{
  "model": "sound classifier",
  "dataset": "single notes of musical instruments (NSynth)",
  "n_mels": 64,
  "widths": [128, 256, 512],
  "shampoo_beta": 0.99,
  "adamw_lr_other_params": 0.00072,
  "weight_decay": 0.5
}
Rows from block 6 of a small sound classifier, named by matrix and row number. Rows with one number belong to one channel. Each number is 500 + 40 x the weight over its row's rms, rounded and kept within 0 to 999. All counts start at 0. Numbers have three digits each.
After each channel's rows are labels from the 100 clips, of 14976, where the channel reaches its highest value: "strongest on" is what is common among them. Only what is clearly more common there than usual is listed. The data: single notes of musical instruments (NSynth). In brackets: how many of the 100, against the usual share in percent.
# convs1: first pointwise conv (model.blocks.6.convs.1.weight, 512x256x1x1), inputs 0-127
# convs3: second pointwise conv (model.blocks.6.convs.3.weight, 512x512x1x1, transposed), outputs 0-127

convs1.222:486481495541512496541486564495510503492456532535486414522586468521511536502471507585533512440538488471510518506540477488530532577487539547523522470517457566559498495453503334547522494450515535452547536529455486525526526561515490526475497523486518529511531534588513355532475515543459479461502508473477431568524465472456477618480512486502462501505501517451476556479460561523575525495484
convs3.222:495460554470461491481501491481468479529470573510451513454500431461496463500492502507391356526486494532562512473483482429475514516477484528549456501493534485527481502496469582445656526514460418429527585521516505510526534406520475527537528511506505522511486468502492538539534484534484492505543579549467508453489581431468378488566438514539506504438480483529482426475487545420487442521547
strongest on: octave 7 (36 vs 7.9); octave 6 (32 vs 11.7)

convs1.410:489497544486541500555460466437540497491508483406503518546443549480482548574510557439475484453534508506480448519514538473418467542505553471430530486512443514511463411554526555501536481469484524548512509513484532541624515533446596490472506469487490500502470529470527570439503517526487543456473501509456585607501367542491498608542483469505491509558438446505514539503441459483516470456502
convs3.410:399481511477533472512494444518472473515502515500513501457522501598538449469557486448518525485494542516526462535485539543495497549475466472459505594642523495458514496521440490493542548501447535495532555572478524503425571458509504443472570503498573439491516468420477508559564550473524535463463514501535567512471528528522442446473427500499441506501479502526514515518589393490506519557545
strongest on: mallet (44 vs 10.8)

convs1.227:487409485587490487466470529496473521556462491508490476466473637525448499522558493498445421463528589511502530509502461505496486506515488527391471537465493544517454487534518509544473475484486435471513549499454497487425534483485525541528497510601540475436505519553465475474524513449520485469538444516441522481480375498498541484547465570478558477447501479506468502523410512525466532448446
convs3.227:465512496537508504450541557515481455493546443504496504503627544569528480496500463465460469435518516487547552468503518494539498449563446503487497454482478518485578483460510473530572480516577490465507396497503563488499546478505510489517511526474557484484505562500507479487531441509490547479517499568527498458483522533500504453477511501514506443573600568501462422521520473479500511534491
strongest on: mallet (64 vs 10.8); acoustic (64 vs 32.5); octave 6 (41 vs 11.7)

convs1.501:503569428446545570555520494480473537459500451481522481496506471445480508496518450493465494448437570497592522540427478435509537521577468537544443537502540504435531524504545495449489455484522451457536529510494527519461463463490532435499533503552405430552431513455487483486507535570461559435493458525531556541543439536525509493456533483491477549457509458473463533537522491527451480447480
convs3.501:512453417439441531478415592522497510501458545539518537523498542525545481571478466589397509490503440507508528464472428518509534493569491470526525472551483406472520458498540476488479525537508457471527514468512515506525499502506495437561491511539573484454445487506496479554520437565440474527517496535543529517485503523508602524525464585490488517468466541499491480510529521433535499531428
strongest on: synthetic (74 vs 31.1); bass (69 vs 21.8)

convs1.138:615462408472534492484505514447497460499491482504540539571438437501543559514599483527484487481502431514474465571473466516496515579486575530543504485514484529438495489493533455468457539435576440444498583476453450461573515499528555499473445444514574456481544484486488394484467543480472461520517489467461545473486537500530496532494532455487499524523504450494494454469492492548468485522469
convs3.138:483591519510475507463533532496484556486498554536483482507459466439497466605527536520507491553488485461484564612512583471463552566496539416545457498484551506536499469476494485433506497483497501478455460524496485480509504545500523451534463475501546467516563519557416528520530504586537501541538501531533478465504486487541540459485546503513482472479562554516499545454545447475571537522444
strongest on: octave 4 (49 vs 17.2); vocal (36 vs 4.7); string (27 vs 6.4)

convs1.75:539537490512430506546514471414494527456521503456500467511474471458470509456519440506475500514527478572484585451494459506494481511498411469477476575512491550572605484579491530500474460503490467473477509588519482515469528476582536533435470474487481571539499482462541477460514444540572448538503541555499482465518408465461422543579489415521526536519474486507513495461515523480490503468590
convs3.75:550470497467509479523532542520511474488515567557481519660476558574513494532479501544425531461482469507462462518558505544520454427475435496506503424568530502495487498488478510563544504504583514463555558440593520496548449516544605431492518549539562480419571477505477515500497543519467550560435446402418466500532486529443542519529452503510459573514445561473476540494555507527382497500492
strongest on: octave 1 (60 vs 12.1); mallet (54 vs 10.8)

convs1.321:497472509519540512525500507467462422486482426383498563469551502503461466541393506446549511457496451475473537517484577556498470534499518519528519500466496515472416516462470547513546495438536471475549574434530436472526483475569518517504524522537503499499520467499455640469464472483470449496478518446458425494601507492475474573514498496523422482557438504441513496478466572503532443505512
convs3.321:542472473492450539465428471511447436514514520434472419526506531514523473479558499508502526448474507438446508518575487566460441565483482485508491451424467540437467534482385516424459474528519529461488512484487486541537486478478464520465494490479488564517436563486483503522437452440519503484558457523521526509513559496517444498448556444519496528493485359522503549504515389440438545430505
strongest on: acoustic (93 vs 32.5); string (61 vs 6.4)

convs1.389:464573516382471484539511513464491456446562554532404569549513455503571427468522471550497505505487493581489460554496513510527536496537454519449512539458527513515523471485528499522462507598507498475470563535494515518475505463475475500500522485563510520541510514453484517492509519465567533533444526604525531468495446527501510456521563457549574466464468487530484495469532516486532526553482
convs3.389:533542539428507506444511485489521552547477450465493462485541556419468532545515568542466448536517565513492568556509490480514459499538554506488521496511509473476447430516509477570468554477527550447436511515503600421503558439533498458502556439490493552501437468481472483493456508485466521465479566529529460480529552487500501493477516588464479417539628485576512533452517541477523523512525
strongest on: mallet (64 vs 10.8)

convs1.278:487446466521509582544510432491465485542532550518498508465485500498543535549564532511544525625508464536523535516530502538442528582454464495447557525502496502494502464523499464452490467506578531467525539556508519514545469506467512541559518459464460480537516520551507495446458566544576466553481488538468494470457427465479497531471476506528442538518514450472474558528485542490554472555571
convs3.278:562467522476470419494547490535432556443593545571442533566497406492485500511536455554464505494485530487436456516474533491514468484532453515527458496515489440375448546473525523501484488457461553506470516439458457508484520523480407466528494545503545491584529531497476550464483458495464543564472555518476489472504476522506531536516483426525511511557499482514476542437512480516557504507491
strongest on: octave 6 (46 vs 11.7); pitch class A# (42 vs 8.7)

convs1.13:493496497463464450561530459423460485498545486500548531421431456506516525507428462497500548456479518545498537507480501489465537551531488495493501523538485420507428601435438459462489492512524491459529555520488515519410458475543478506517497589537503445480502484600487524460523477462506454554518522474608495452437494538355488555490410503489437529507540433503500522581479509451466525492567
convs3.13:501512424554508470503427514516466469548539503475493508449457504581484539414544557497473524507524484433517483444552493505524475532616525516471552492559435460495461510514505546446498463489527535512512508580549486564472478534504536547527527456510490456516503433590510507468585456454461457556533466452488445497424573463541551516482520516514491481492511489520537496507559484457490519407547
strongest on: pitch class C (36 vs 9.1); octave 6 (29 vs 11.7); mallet (27 vs 10.8)

convs1.473:503494483481441536526470475516521457494518452463455486477484471490585520543496461549469551487439501476514473544498529552392482517466443456474522509577468477515514427509523431485483529462538497389571475512489451515547463496522444467556465479456573577489449487545474477487413535478483515574470478472554499509517499443470419577519524553546476529532470480489502494492489450498528483535515
convs3.473:469461464504521585498469501490570498467549486520430459536448502455485527485605493502517499512487439548446536503563586532516524507500483475488447516508521445475538510492476493551443559492453529519539544493557527519463519479500482463528490518475572530479515565460534541501558460454506512458544515477486503477451536584470467514497482449509531479443527541456468452553504526503548491518503
strongest on: octave 6 (47 vs 11.7)

convs1.182:605625476469440523498508531541484466453520486521549492458493425494499440511526482519567533510455458506478517501476524423478514514491541505449505584513548486471448465513537547537445569562479444405491535519460553481520495502540464467473472498472482536457495490433478556530549476545541420481510548468503561495462381500515499537470449523416457539424528454496565488488477538490498477532418
convs3.182:523500494521529505571480563582524522508561453455496548438500513509509508496462529556455514531461489524520577419531526479444521476505592459476467576447481474512472547489553452571498527577520497524489527488446534558453470466538521436507459477497521496440478493466477577467485429544528421526491511523522485540560447530530486509490457489402477521475519446516548485498540562509529504529510
strongest on: octave 4 (41 vs 17.2)

convs1.198:524529459487492509511483507493446519498482548454488411544462494468483475523450456468470541521557536527450540517540502492460486520474427528467536543485501487547458511556539463497481453539523463545518402451490516502485526516579396534497393476560527546559498482538490466488539505525456441493534500447515675520577512473526549499514537516488498514497480540451488552446464485521554482531534
convs3.198:502473508537503508494554548486482494459441521439534497508509501532467499500493517487393597524477516525455540471475484506536512494476493516463469486540437419526527520529534494490438517433486508523509564511531481494571413467521508460550521522509452516505456518475483499524458465526520491430520499476500511504490448525495550487445619514473447453502585474508478455425509461524541503508402
strongest on: vocal (95 vs 4.7); acoustic (87 vs 32.5); octave 3 (47 vs 17)

convs1.41:553424451501503449470499543570482447429495523484503523448586453483568489459507552495519538554528492437468508510531507423569527602487470476512570541529495502466501536550520421493507440525528511470570501499544534521492522553446504516500567494551479532514494451487491544479469490459508500469513463479421470523577561562492459436502513486537528533526424531492569495494479513500459532466484
convs3.41:471498412487434506498477491447525466487462355543499448558514552462463547513504586493490499550419544485532537494488527482565505493554515471526468496470474524524478496538443532444515458487446486487464491478457593494518515566536453487526448445512447520489501534447536443505471473451461496516444496493554484510496540548498512510522588466497503517453460512455478562543488535467454525462522
strongest on: synthetic (94 vs 31.1); bass (89 vs 21.8)

convs1.371:484478499415473402486430470423546489521479457549519526476551467551439463458458502443527523494512506499541487541516510498494499472462466476532456500444488475474519519447495434527481504460505564534510477530465489498498567534567525484442479463531482473463512500440479546486511518489504498473509415488489506490521520512540508474487534454467502554475461519516576525498579523481539419465535
convs3.371:546531489527495486497546474476553503463565557506516455529536519501489511551517468515507465511544458486511479449477520489485533462394479525477481504462561506525494548543529613567525410540559520513572503530412477572490393515469469457485490535442491494500487506425525473531477491447478503489512603488486486525520465461474488585421555501563486529464483502520522510435477508501582474519456
strongest on: mallet (30 vs 10.8); octave 7 (28 vs 7.9)

convs1.356:505500427501480485570515499467571500569514451537498408416424544522566546500476469485523515503486499468524473545561504473530556610466500509480443534526429527550549552531478532484543524509500503469500594504600532467434506535536502487573457494550543477520502531484551517496539474580531471504466458496508502522507440520444471544585538489542522565539518467541461517492472507514367502510511
convs3.356:466507517542528521447451479484520423472462506560487503538538538554527508532441576459487544492495534538483534530420563493551435492517556488439451520512465511519545536556390512440452543475488537480566460471489463474496461544519443484563445480510549501443545494541481487484497523414521435511465534528488503507520603503514503503504542539503407492436454456547532502542491443526442506500557
strongest on: pitch class C (65 vs 9.1); octave 7 (41 vs 7.9); note: C7 (38 vs 1)

convs1.259:446563544542524477530535472523533565551481512487517437527466556492454490537585488603496455498541533503517506435536502588459554493503466477527505556435476600536507495541469423451533447455482517434504526502502478524505498480529443593586514543457548559467506479547457481435521516483494478526498562550611446460500623482575504555482447556507456521523509502538468529466450535505553480427457
convs3.259:498479538474468486455483570473448482420497599499571517514516483537592482464563459508483470468553486436463541559527463493532454502528479471460496459470485534508492484550554534580505547510527464499489564500430501556529532468476486502471508510527487467366443534566467515403552480526498501479491455483538564501488450510513592435495521481534465507503560478429559486539486529445440600479480
strongest on: octave 6 (68 vs 11.7); pitch class G (44 vs 7.8); note: G6 (41 vs 0.9)

convs1.157:501477437422495616552490509520515470527480533511576476518475502526492423562554513465509563606496541504471496539513533511458534532608473487462512510512501527530452557533512563543460475525491473432443481442464485516537501515483526474550516510485526475567442511562495552520510490512484474496527504475458539475496521513473549458436528537479478530513531389482483495391603568522542446489492
convs3.157:506481500480553488517397547510507532460482498468511473503544520581487449481546514535513512553515530488506549555503552460553519399558517560585493502488523453475456522502489521503491469439472490534431484526443459493485439490484562497433450503531531481420507525486563468470544500480501462484480535495456506488526535462535438481402462567456497421485502469491524559550460468513511478525611
strongest on: octave 1 (59 vs 12.1)

convs1.284:547432473493496480599466481565562472512504484487522475481530504461569532552521545485460514541476553489507547479525419545499492552508547481488534520477507465539503502556502483551518407564458516509433518488525458473507581542527549522575556501445498488488528504444509459566459522481505490487552494480504517480534507587532582510484495482537475526421505526551442492502539473546520558485495
convs3.284:507533481518483555525509511493450537429525473527498520507428494430493432497568491472414543491543486508455546487509501527487523529515505478485490537485431534545556465408487470507471567487488460551600533566517565512486462448512456531480431454482486538549486475461485471497513507482481464487445555519449552523553517544498525527457479548525504517455503507487523502479467500468471492452537
strongest on: synthetic (74 vs 31.1); bass (49 vs 21.8); octave 5 (39 vs 16.2); octave 6 (34 vs 11.7)

convs1.12:462544489515523466519465494539524465580501475398567455495509495513557340490469517519505430490515478515520569559526488499433523510560537503488573470497474484523438450465524423503504486580509495513506488497443489534562523508460566450497467507580452438460449492525470463468412472507458395478425479487495549465539574466501540483447467482569497512541402496515491510499484484496560483502501
convs3.12:516557513475484541508541536491474514502462530509479494525493530484572498488494486528577529476431562502503509503479507447535432521523497472462494554550467532477484436549486494582542492564477523539509515450458535464568484536509442502488537518525452495504485490496506502504486531462533529499492501517499520483456492446500551472520546533550446494443555537542516408496533491553496486515491
strongest on: octave 7 (51 vs 7.9); pitch class G# (28 vs 8.2)

convs1.52:583474471523483520505468456534516527548547497526537500510479506474488540448500509509525509517471462482536475540477528504511518557545337454578533553551520533538547455445494481499541480445499524472484508542516529527483538514560395434482491448479450561537486432409538421493415540552466519478416459489466505467534437437528449468421540471430560480488484510474522564553475616488554518420511
convs3.52:536440511483466548492485567507493475428470499455566522535546498487490526479476493477485501540435502510505498545482465497509550469468445511470517466477489493521490584577526464554483580503512410562434519492545496478507522465453552413478512523473523567524463429579518518458515360509544466549503471439502518538463511516467462472544511514436492569487491522471470534416493558479464501427541
strongest on: pitch class F (28 vs 8.1)

convs1.479:584471495514542460584482473450462497472551494517564561513547434515489518485509483495456494465491501493502549516531502534519496529464534522510548554489507546419518562510467469504480649558444447502524436546550472455490509520494420475590514471499471457514523535471455532543449494524578524470492528427548594461491483499424512508502448473464478584473531551446532539458509576479387516459497
convs3.479:488514517447530561555485518519564546576516488477479530517565554515511447464553459590447455494496500454483475539505526524489546487531451469541495471605458473478485567535540509480499473489478510543567466572471525523541493548495480498477524460453504559553482523453504519556452516540486503554467496452475446522464563566495509511483499519455550531489555470509539548558492572467522425566524
strongest on: vocal (37 vs 4.7); octave 1 (34 vs 12.1)

convs1.204:514511414556537506458541517498422453473467490455452482467502505507522509525507471520500488538545449520522510477502504492510570527540455477493491512448461523535515519561507441518491443522547521458513470634489498542493476530563498412482467530530485426420508490466501434503447558529490524528527526452446490425494480498501536578449466446504556490512538454438481560482411546519589575453457
convs3.204:431500444470503472515490498492560508482498511482490440480526488583467554491496511503536471518502545473540497501589473498538534467464455462498467522398552646501512488488454470428525502529497522433454510501527513525459510541516458524528475552568455489516497485447531491451557459468517517495482456540519598537597532499511421510516568468491487484561454470494569515509476542472485511478489
strongest on: pitch class F (52 vs 8.1); octave 7 (32 vs 7.9); note: F7 (31 vs 0.5); pitch class A# (26 vs 8.7)

convs1.156:515556512474495434469447467520454522452519532524537563468555533485465491517485453531539504510469481518488442469415443532450488455455491500502477493488540486478500499520479453564414526521566520495521493521512479468517561514491430469493475450537429431702571528435426568525546494493518518535512511529543408480386527471477500544392491484503449570486500476462460501444486477470540534461497
convs3.156:458506479437447585518466501530508454431504463506459522487400546462468484471474481555525538482501532479450452524535487501502580638532429491462498495502563502465476470480488491544468466547524413458482536449509544553519501479473526524497518501471489440533432523551494479531498530491504437514489501508518484538498618492486512523472467496412560506530516471476492489566498481502500520496533
strongest on: electronic (84 vs 36.4); octave 1 (78 vs 12.1); organ (53 vs 11.8)

convs1.234:457494464475487532493475564480403439548497504452465530496541502493474390427448470495479490513485569507491514531511549547401566543463469485504494450485557513464540534524478497497509462560556506533483499464524570507510510503468470544505627549584396518536449489539528486466553487466444509490459458499557413470466500518530523520481566476471504513530563543490483459515440474476435465467489
convs3.234:463545486516481526510683514513477452503490487499487491462513481465524590508463525465560486447538482463559518475467467495479534519564522456421526512538507454560438467501447456484559498506513627449557563466561574461475505497540498523575499412488518514442487525461534520562515418506509436544563517517568482586552491417574525488512493510482580535486482465527469409517465463520519472533475
strongest on: mallet (32 vs 10.8)

convs1.362:567512508527549558491522453533464511453468485513457467495484507522612587484512439505480477519469491497459570479494452507428433596491499439538524476520496460465531527495520511464519470537558512564466535586422536464432468505517455497485536469485455432528475506516450494494466476504476469406455515471479457506530537464517478441521453487527527541547439471508540496523510470455504481493541
convs3.362:509476472499495460461559453521463515480538394533487472561495541493482473490488513454468540480525557506523549486518413466562454444533501553526506512456499452531532526400525482522514561500460517487564513538417537471436443551524494409566488529538524500492476503504520465420556554500545567500512500496509474513528462545558480490495493461482547434543494510536527521528444479519478434526527
strongest on: octave 4 (50 vs 17.2); pitch class E (31 vs 8.2); note: E6 (31 vs 0.9); pitch class: G (30 vs 7.8)

convs1.497:427460482478524463388507533457533482537504525515522423460469526441509515490535487544508484485569493488505367490534502555480497527498470492564550494490463529469536529467466418550565505549540558535493477504502518568511526476508414498468528562514532541444436563519454529471535494457477538490353483510519465493533491468486472571519498467506570489476452497464484473499484485560508456482540
convs3.497:502415473474544513541473474527522487598511505568482541574400472462494533411511498481492503466506465442546509473460538543513560520468520528471565479481500547463538522537517582477522552452564504517536476445514522438578566483493543508522478518478530505499481514494437521504459465457479497546531560416527499501481498485463478542396571542463495531536494504560478534506564610501491525465459
strongest on: pitch class C# (27 vs 8.3)

convs1.53:481492530595521518508469554482467484504521485492492532495495522489512553516479477555450525420493508452399517503483528541438464533404537521519466514498487455534489461433465556473506457495508447453476410597503478447519470520487473445496483481515491523440494587524499510488495508472497528555525552468516501496505490554477475557580452442543555513543462543529471466463530493551482453532459
convs3.53:512503504543497455512448524490539493509475517509421498528492584489598539499524512483487537488535508483507486467448491393451454510570510585496463443540502457526476501508537612458507548528423493514471461509500505503503475499552578473504630486567532457510512512545481506547479530529500528547500451473507467494547498456532568546549495448563479485431527511469472529517519507524518467522489
strongest on: pitch class C# (75 vs 8.3); octave 6 (52 vs 11.7); note: C#6 (52 vs 1.1); instrument family: mallet (34 vs 10.8)

convs1.150:532461540495507545488493515525480520534435549427515527484491538495553457459556439514527544490430535512537419506443515496480468601507562525509519498461478479464504493465476542482552534500471477462441529497507477426542548486530416476502535503519408513531509532465468501495526471462509584470378561481479463460559540566557484556512510531494421428531559527466470523485467527455555505495435
convs3.150:495468548500553482480527460524449437496479505473462538518537506451524484557492511455548513493527530520528529474498499490480438461444487443430544488497499485507548561541471507507500543520496535554549534540501529466486511501495525503517497494472554474484526480557479455407543452556581553519523479552483465504480485560513539526490496525458463436477539491433439496507549456500491476471454
strongest on: pitch class C (41 vs 9.1); octave 2 (41 vs 14.2)

convs1.436:438516471466456529497474500473530515487556500501453512490531523461418553508533514509522550476477514445464524485516459526452553503409486525518580474481459484539525447514492444493512445445453553505497486505541503474545543552550477429463486464441464432487465535450571462523483477551479471461525564550413519509492491553512419497534504461549504538499509449488504496519540455501451547446517
convs3.436:384474466443467498565479389469558491481507464504452501544482485509461510484508540578445455515532527536542558490442426532513526447568500476459518491439531488501463469483502561473429484584540476534536467479522479445560480568503449532479484434498514458494544478513464418501511518505522505356487517490493547501477437510534532481517545470495456494561500506502498442468565527528431585584555
strongest on: electronic (93 vs 36.4); organ (85 vs 11.8); octave 5 (56 vs 16.2)

convs1.286:498464504490523429524545519542518517546548474505531547466441454430521494651493530452482407449464501477519501515483509480473487572494529485517493454616505480506484466432435467517520514544543503488538418515495472409474549483560447547520493520496522535558499482435524511521510521457478585591599431490606500512466568487470501523537560504524518493494500468475529522516488447490504515467509
convs3.286:468509504533555495466473470457493544498500503508477588506529557537478472527558449475525515487571529442441442479571462362505417519509477474472540506489557526521471477561519497541464471489461535508454434454486536524557544513544468457503422476478461522483480496531496499404588445486503511536483528486452473532429504516565457514512531524443591507499478469602472581424493586485474516516480
strongest on: pitch class C (38 vs 9.1)

convs1.368:495479492488464370495466461460523568452476510457480446445499556529461491490464450554590510457478480532507493500485444522423455500512461561523557462543506552449490503468430488467479515494526514353539536456460519506493523517454503464557500513473519580513447498509479454516443522531506498487458427526487469487526474489490505501538494517501488515493508399507467478424561495552518502404529
convs3.368:556491563487475543556418502481506458455511562552491503539596492475483475516517501458417518456522526525558465506567518505528454491473478493499503497468432499591537487466484502495486495482480432406495483539536450510500510512427456453525557499525557571446477501528513537510538460470507484445437508539539519547552494523536520466434442532533509522530411529449456526533559494496535503478503
strongest on: electronic (61 vs 36.4); keyboard (51 vs 15.5); octave 1 (35 vs 12.1)

convs1.455:586482536448488452411494433533552514498522445447525538441530544509511535495521524519545525459456531533477501494497462543454500524547524533518509485531536444450490565484460447504524486499456488524474512503535496540564533565512512509522478524505504565521434546503524602478425526471495568529545523509486504412470471434541409462480513511549474473482557441538466545553529460532562363475519
convs3.455:393504476530466484520486465590568538510533455554534478513462457552528465492573465477550484473552508511508477532510469486503505567508466472472540477448480520451480467504499513559452468451545423495513459464526528530506593505538439568539509449489582587477495506495510543568480516505484490532584417535469503428494564496523523557548445489527527519458556526488574561470506570498490512493490
strongest on: electronic (61 vs 36.4); keyboard (39 vs 15.5); octave 1 (34 vs 12.1)

convs1.91:451544461520500496507483499544537461541535448516461451515547479430481413572435417516533465521487465547517521475472454511518497557524543548450555464568507510612487534512434460508475546547472588568456501495499563526431481515533479505458480458480390536495469453465558464455492481510448540512523508468505476506502459534574507481457513478546560489478550567469454499455453512506458619563512
convs3.91:544503432504485468451484524521473499501530490514602547551462500518512514477520503421462537426556450491507486498511518520478511522525505519555509475561408516450477502489554493531505550614494483490493590538473475547554474591474524511455470461566458560470476502497564486520571523459490510468480485508552496496466532496466461508530602558477480413504507467443483473534524436561503585535443
strongest on: octave 7 (41 vs 7.9); pitch class E (39 vs 8.2)

convs1.414:475530506490515454532526525533490606514519511467469501437538498503448383520443552531477502501554460456485509535536501483427476565526513502554450415526462522550506450579474488528544499413531527471486504516466487555562485537464545525516495470494541447547525462565484504492468518490494516474461491486501464508552530510532478520525473521402465531505481559433492521487375503537536521560503
convs3.414:546399486412512387563501574496505510392488561520476443509456528447464524436535355469539508525527468478484487536457474526481537456448416450452488514511459542512482484487504519552487490543531472458501530521515520518497549472466491461444511534493480450612536425415476493530470439440551482506477568516516491494520503477527535509524465511456471505514533519484473494511517515472541465523468
strongest on: octave 6 (55 vs 11.7); pitch class G# (40 vs 8.2); pitch class: G (35 vs 7.8); note: G6 (32 vs 0.9)

convs1.406:499563510505448487544451534495533514524514493519505479462523464514528502445467532563505569433473515534467552471558531556518540502472426416463531419486489491535493496561480441526517515505478465440546491375497527540552476508497578481489464468478572403444524548514463439447448493432484519442500411539478522494478494540484469485580514507507456526519484556493459492479444527556502519511508
convs3.406:494560517521539460564521520495529505509467454490470523476481451457485367505438539536460509502479517475486516546427535552506544525534529486547470509510491510374453516505545488486531571506479444428475480462479490498471572511503549584484532494491450446532522556504501450537529511547518508486568428525545533455521440428460498524556496494527504539515388528435571457491494466602510527492553
strongest on: pitch class C (40 vs 9.1); octave 6 (38 vs 11.7); octave 7 (25 vs 7.9); note: C6 (25 vs 1.2)

convs1.279:484575502488476454500490458493463500475485497418497404474529472415355490402458445524442475497526544529512475484499332553570518484493478511476466498509515459454504512446460527587503535477518504464479479549488460490561563539550464411522523500449495508500485500512508534511513494497550448477451473534554561519456500442501513506428603547499491484592521435488494459560478452494449534438538
convs3.279:501523473475507555430488495548498471437470535494510433485522468458500485515471553483457535454455411451513475547528497490498501556509526524489471473469523467465550552553459540492543560521477448522519433432453399490485541485509465492443492492493538556479460489503595519408507545514512513452500448549457471521487502512436522487544559560513468479527490425512521484509437539494489520518480
strongest on: electronic (82 vs 36.4); organ (72 vs 11.8); octave 2 (46 vs 14.2); octave 3 (41 vs 17)

convs1.176:519500510468534513485477532543525514487524545477539493512497492436533425506534491504480515519508529421505466473490460532365492548471550475495526509420569503546456497483493501458499451552484528485557527549429484415481518477549487485446542484553534514466415502468509608507506435499499496491461548480553645398544487507436451539552474547431520530595529520506464480454568578575464464508497
convs3.176:478517538468494465485529466467551529473569435502495477499527450556449510528511490544484516522494447460537489508541535525488462557550474508507534492488549437357497473501518522467437493543554505430483485531532467496537509492510456439518479518485503547548479460481524469527474528535457493543535464525506482500500528549452521487512505521525484545472557504493487570454452498398455484538448
strongest on: mallet (41 vs 10.8)

convs1.104:549470493491524459547545612508513535595532521516498463372519525409460497479535525558441536481517487475488505496452553553481546445468537520531419447491516472525513516555508458471521508577528541439502482535547542530474589464502442469488466494532530530523545479459478524467444479517526404465551443496480430437549480508500523475522467467498445488521511569508540519493519502547535449441471
convs3.104:528557488511415528574527535456443574491534541553460438510543466484519528479465515511526485597522497525573448527538573445514469505492486446496491482493437485484554491545543519548503555432567537513526468446559520422510524525590504534513497438470531467539539450491514481460513519560452515546514466438484488504481502419448524437490509504572468505515514523504492460482485554512536460482509
strongest on: synthetic (77 vs 31.1); bass (60 vs 21.8)

convs1.478:531488464396482439538480511538567457481521467495474458497480459575499495526465444470525445569441540533549479563528533540497464507467438449517516513479537444543480465552477493436539526476521533445502467482502463461464506565488542577503400521547442503505486517495523504500528556488512570482520494499511604535584465506467539508477526492502417502445468567453483478477492470561508531533502
convs3.478:561473551486483503487493445540372509433503457461464460507563538472501508479557536462498463460509444478465563525470507520522470541475494499490471511522515520448469521522512482412535482463481445562525584502500443479516523449450463444479478540465482492510461468526575410514502494533464506519561400506483503520480528498491549507534503504528525487470479497480598525456486483565514501515511
strongest on: vocal (47 vs 4.7)

convs1.242:464404520458476506511498547539485549523534533498485556500507447566561410427478438596513544455469527518551515511450522541555539504456493427503526484516528478525409541535547426514482494460465406416467493487532541565430534575481513500481429494520488446495462475578506448497523502494519521486467575546583477440439473488423478459520473539443466529486491476455488475481457563549544537520443
convs3.242:493422466423513472514459502440523560430523448566493499501508482485515527485502460501462456565508471495486462527521439555560423428565512510480548459535447459466508485529518494526448467541465549488550584570504450495466504474495462505483536461518456527447477550514503540522528559450491502540456559518461443449504560453475516520515460502539488511488609503540471496527456526564378524448490
strongest on: mallet (33 vs 10.8)

convs1.5:476476415484448537470494503501494517564460512489502445478532480526514456559531471458469479568527502506535459465512424521517470550496553494411510577550487537555459547512518600500523499502486471496497513546496477478403484575489494403478411521508462513471434465473510452554465472502443353502494487453502492473538470496486490466531407506517554442515498535489423550447432537503497591520562
convs3.5:474436483528533503462524460516469545497555557419510492540492512393459530493504459483535635441486503504449527523488465471470507455512466479502495465440546284358485456517479477464438463408471556533446471544528579544507514512477526504509486455530526509543549487517576482511525556579517504478539534470539506410520501477547500514516483474502499478525534502474468525461459560446562427568549
strongest on: pitch class F (57 vs 8.1); octave 7 (50 vs 7.9); note: F7 (45 vs 0.5); mallet (29 vs 10.8)

convs1.302:498494407480516502500477537454577498519440417460469384487525505585502605554519570464457524563571494502537508498485512514535473516484447548487508458517498524508460518583470525513552492486470431433527427457548500501526486472481489477507498423563482511486573492494454490470528487489616507521498573466508466448457514509491456570482571478563413545483498484544443535482580470491491424485474
convs3.302:540485564507458494457474430490463496495533536454433545458504473474520500470503530481541566477533559507563458454539516507491474533480548514531520518536535500492489458443485570455525514505458587484464506526489564471551464482474490495449475423542522488527507441551521450428508528463487563544501546491466451488509513430524458492506524386504507545519523513528503435499512551411469512495487
strongest on: pitch class C (36 vs 9.1); octave 7 (32 vs 7.9)

convs1.30:484458518492562434429544525564475449556450476534561488474548494538496534499462502460471500483475479453507518554546439568462472493541542507529563504494497446582539491442499492434496410509459472479533451519481477554546525546498472488353468460544554505510511491502490487460457442451522447470483500493491528500517481494496503393543529526517483440517540475499468497491531494466544500550585
convs3.30:553517462480536460528398528532464530527558471552487510466561589530516552514491506513470530487475508499535525493536494499539543480490481464510514505516481425537475484489625475492490480451587509524543564531453577445513496527539415539534514493538516497518512495467449478432495526542508517520479452519478581569491493512472559494513498484549524450546496550497452519446509539512516509511549
strongest on: synthetic (82 vs 31.1); bass (67 vs 21.8)

convs1.162:512494471459485468504464552512479536500535522424504479553425551512589479528471579548420504489454519496539503480523457469445522494528529511522562491452458483479500503536448477451483442529482531469556433535505551524508464430418486478509594478475525456496411492517491470479487485521508528559485509520546451499436397434526468474451394466479457479611512514544515570497512524499617560526502
convs3.162:544465533457448519524512504498492496498491467539471486568448523497455485504510449547569520539513578538518512531530540505459559479524471528489453478472534541463533514511554479505490494550551538580459471582586530493547513592461436471520525459576490505540511486448410452527509477434479478449444522463499532481427470470585521507475455542516593499510505488409498485416515504515552559525484
strongest on: acoustic (70 vs 32.5); mallet (57 vs 10.8)

convs1.446:508474445435513535501511498565485530525544499531512538532474516458502421460519474520464519471444481470462497511532517420507540440512558403486515429495510486578523520499525528442548517571536440526502531536436543485475495467499435538505510484440525552491490486554510559542533540494410538499553483466548537469558484491433567463509486602527602459509529478512535496476492548500546475485531
convs3.446:511494534525495524507516465518422468466589476577582426452480563474531510420587520459527522504537456538527503486565537479459493472437477523496422525494470501487501510502505495495500484596518529515477537485488506504454498467531535428594511592460462497498443507483491472513538504485470546450428501434502528549549438498519502515598514463493558479535432594581557443549482502517510489480487
strongest on: pitch class C# (25 vs 8.3)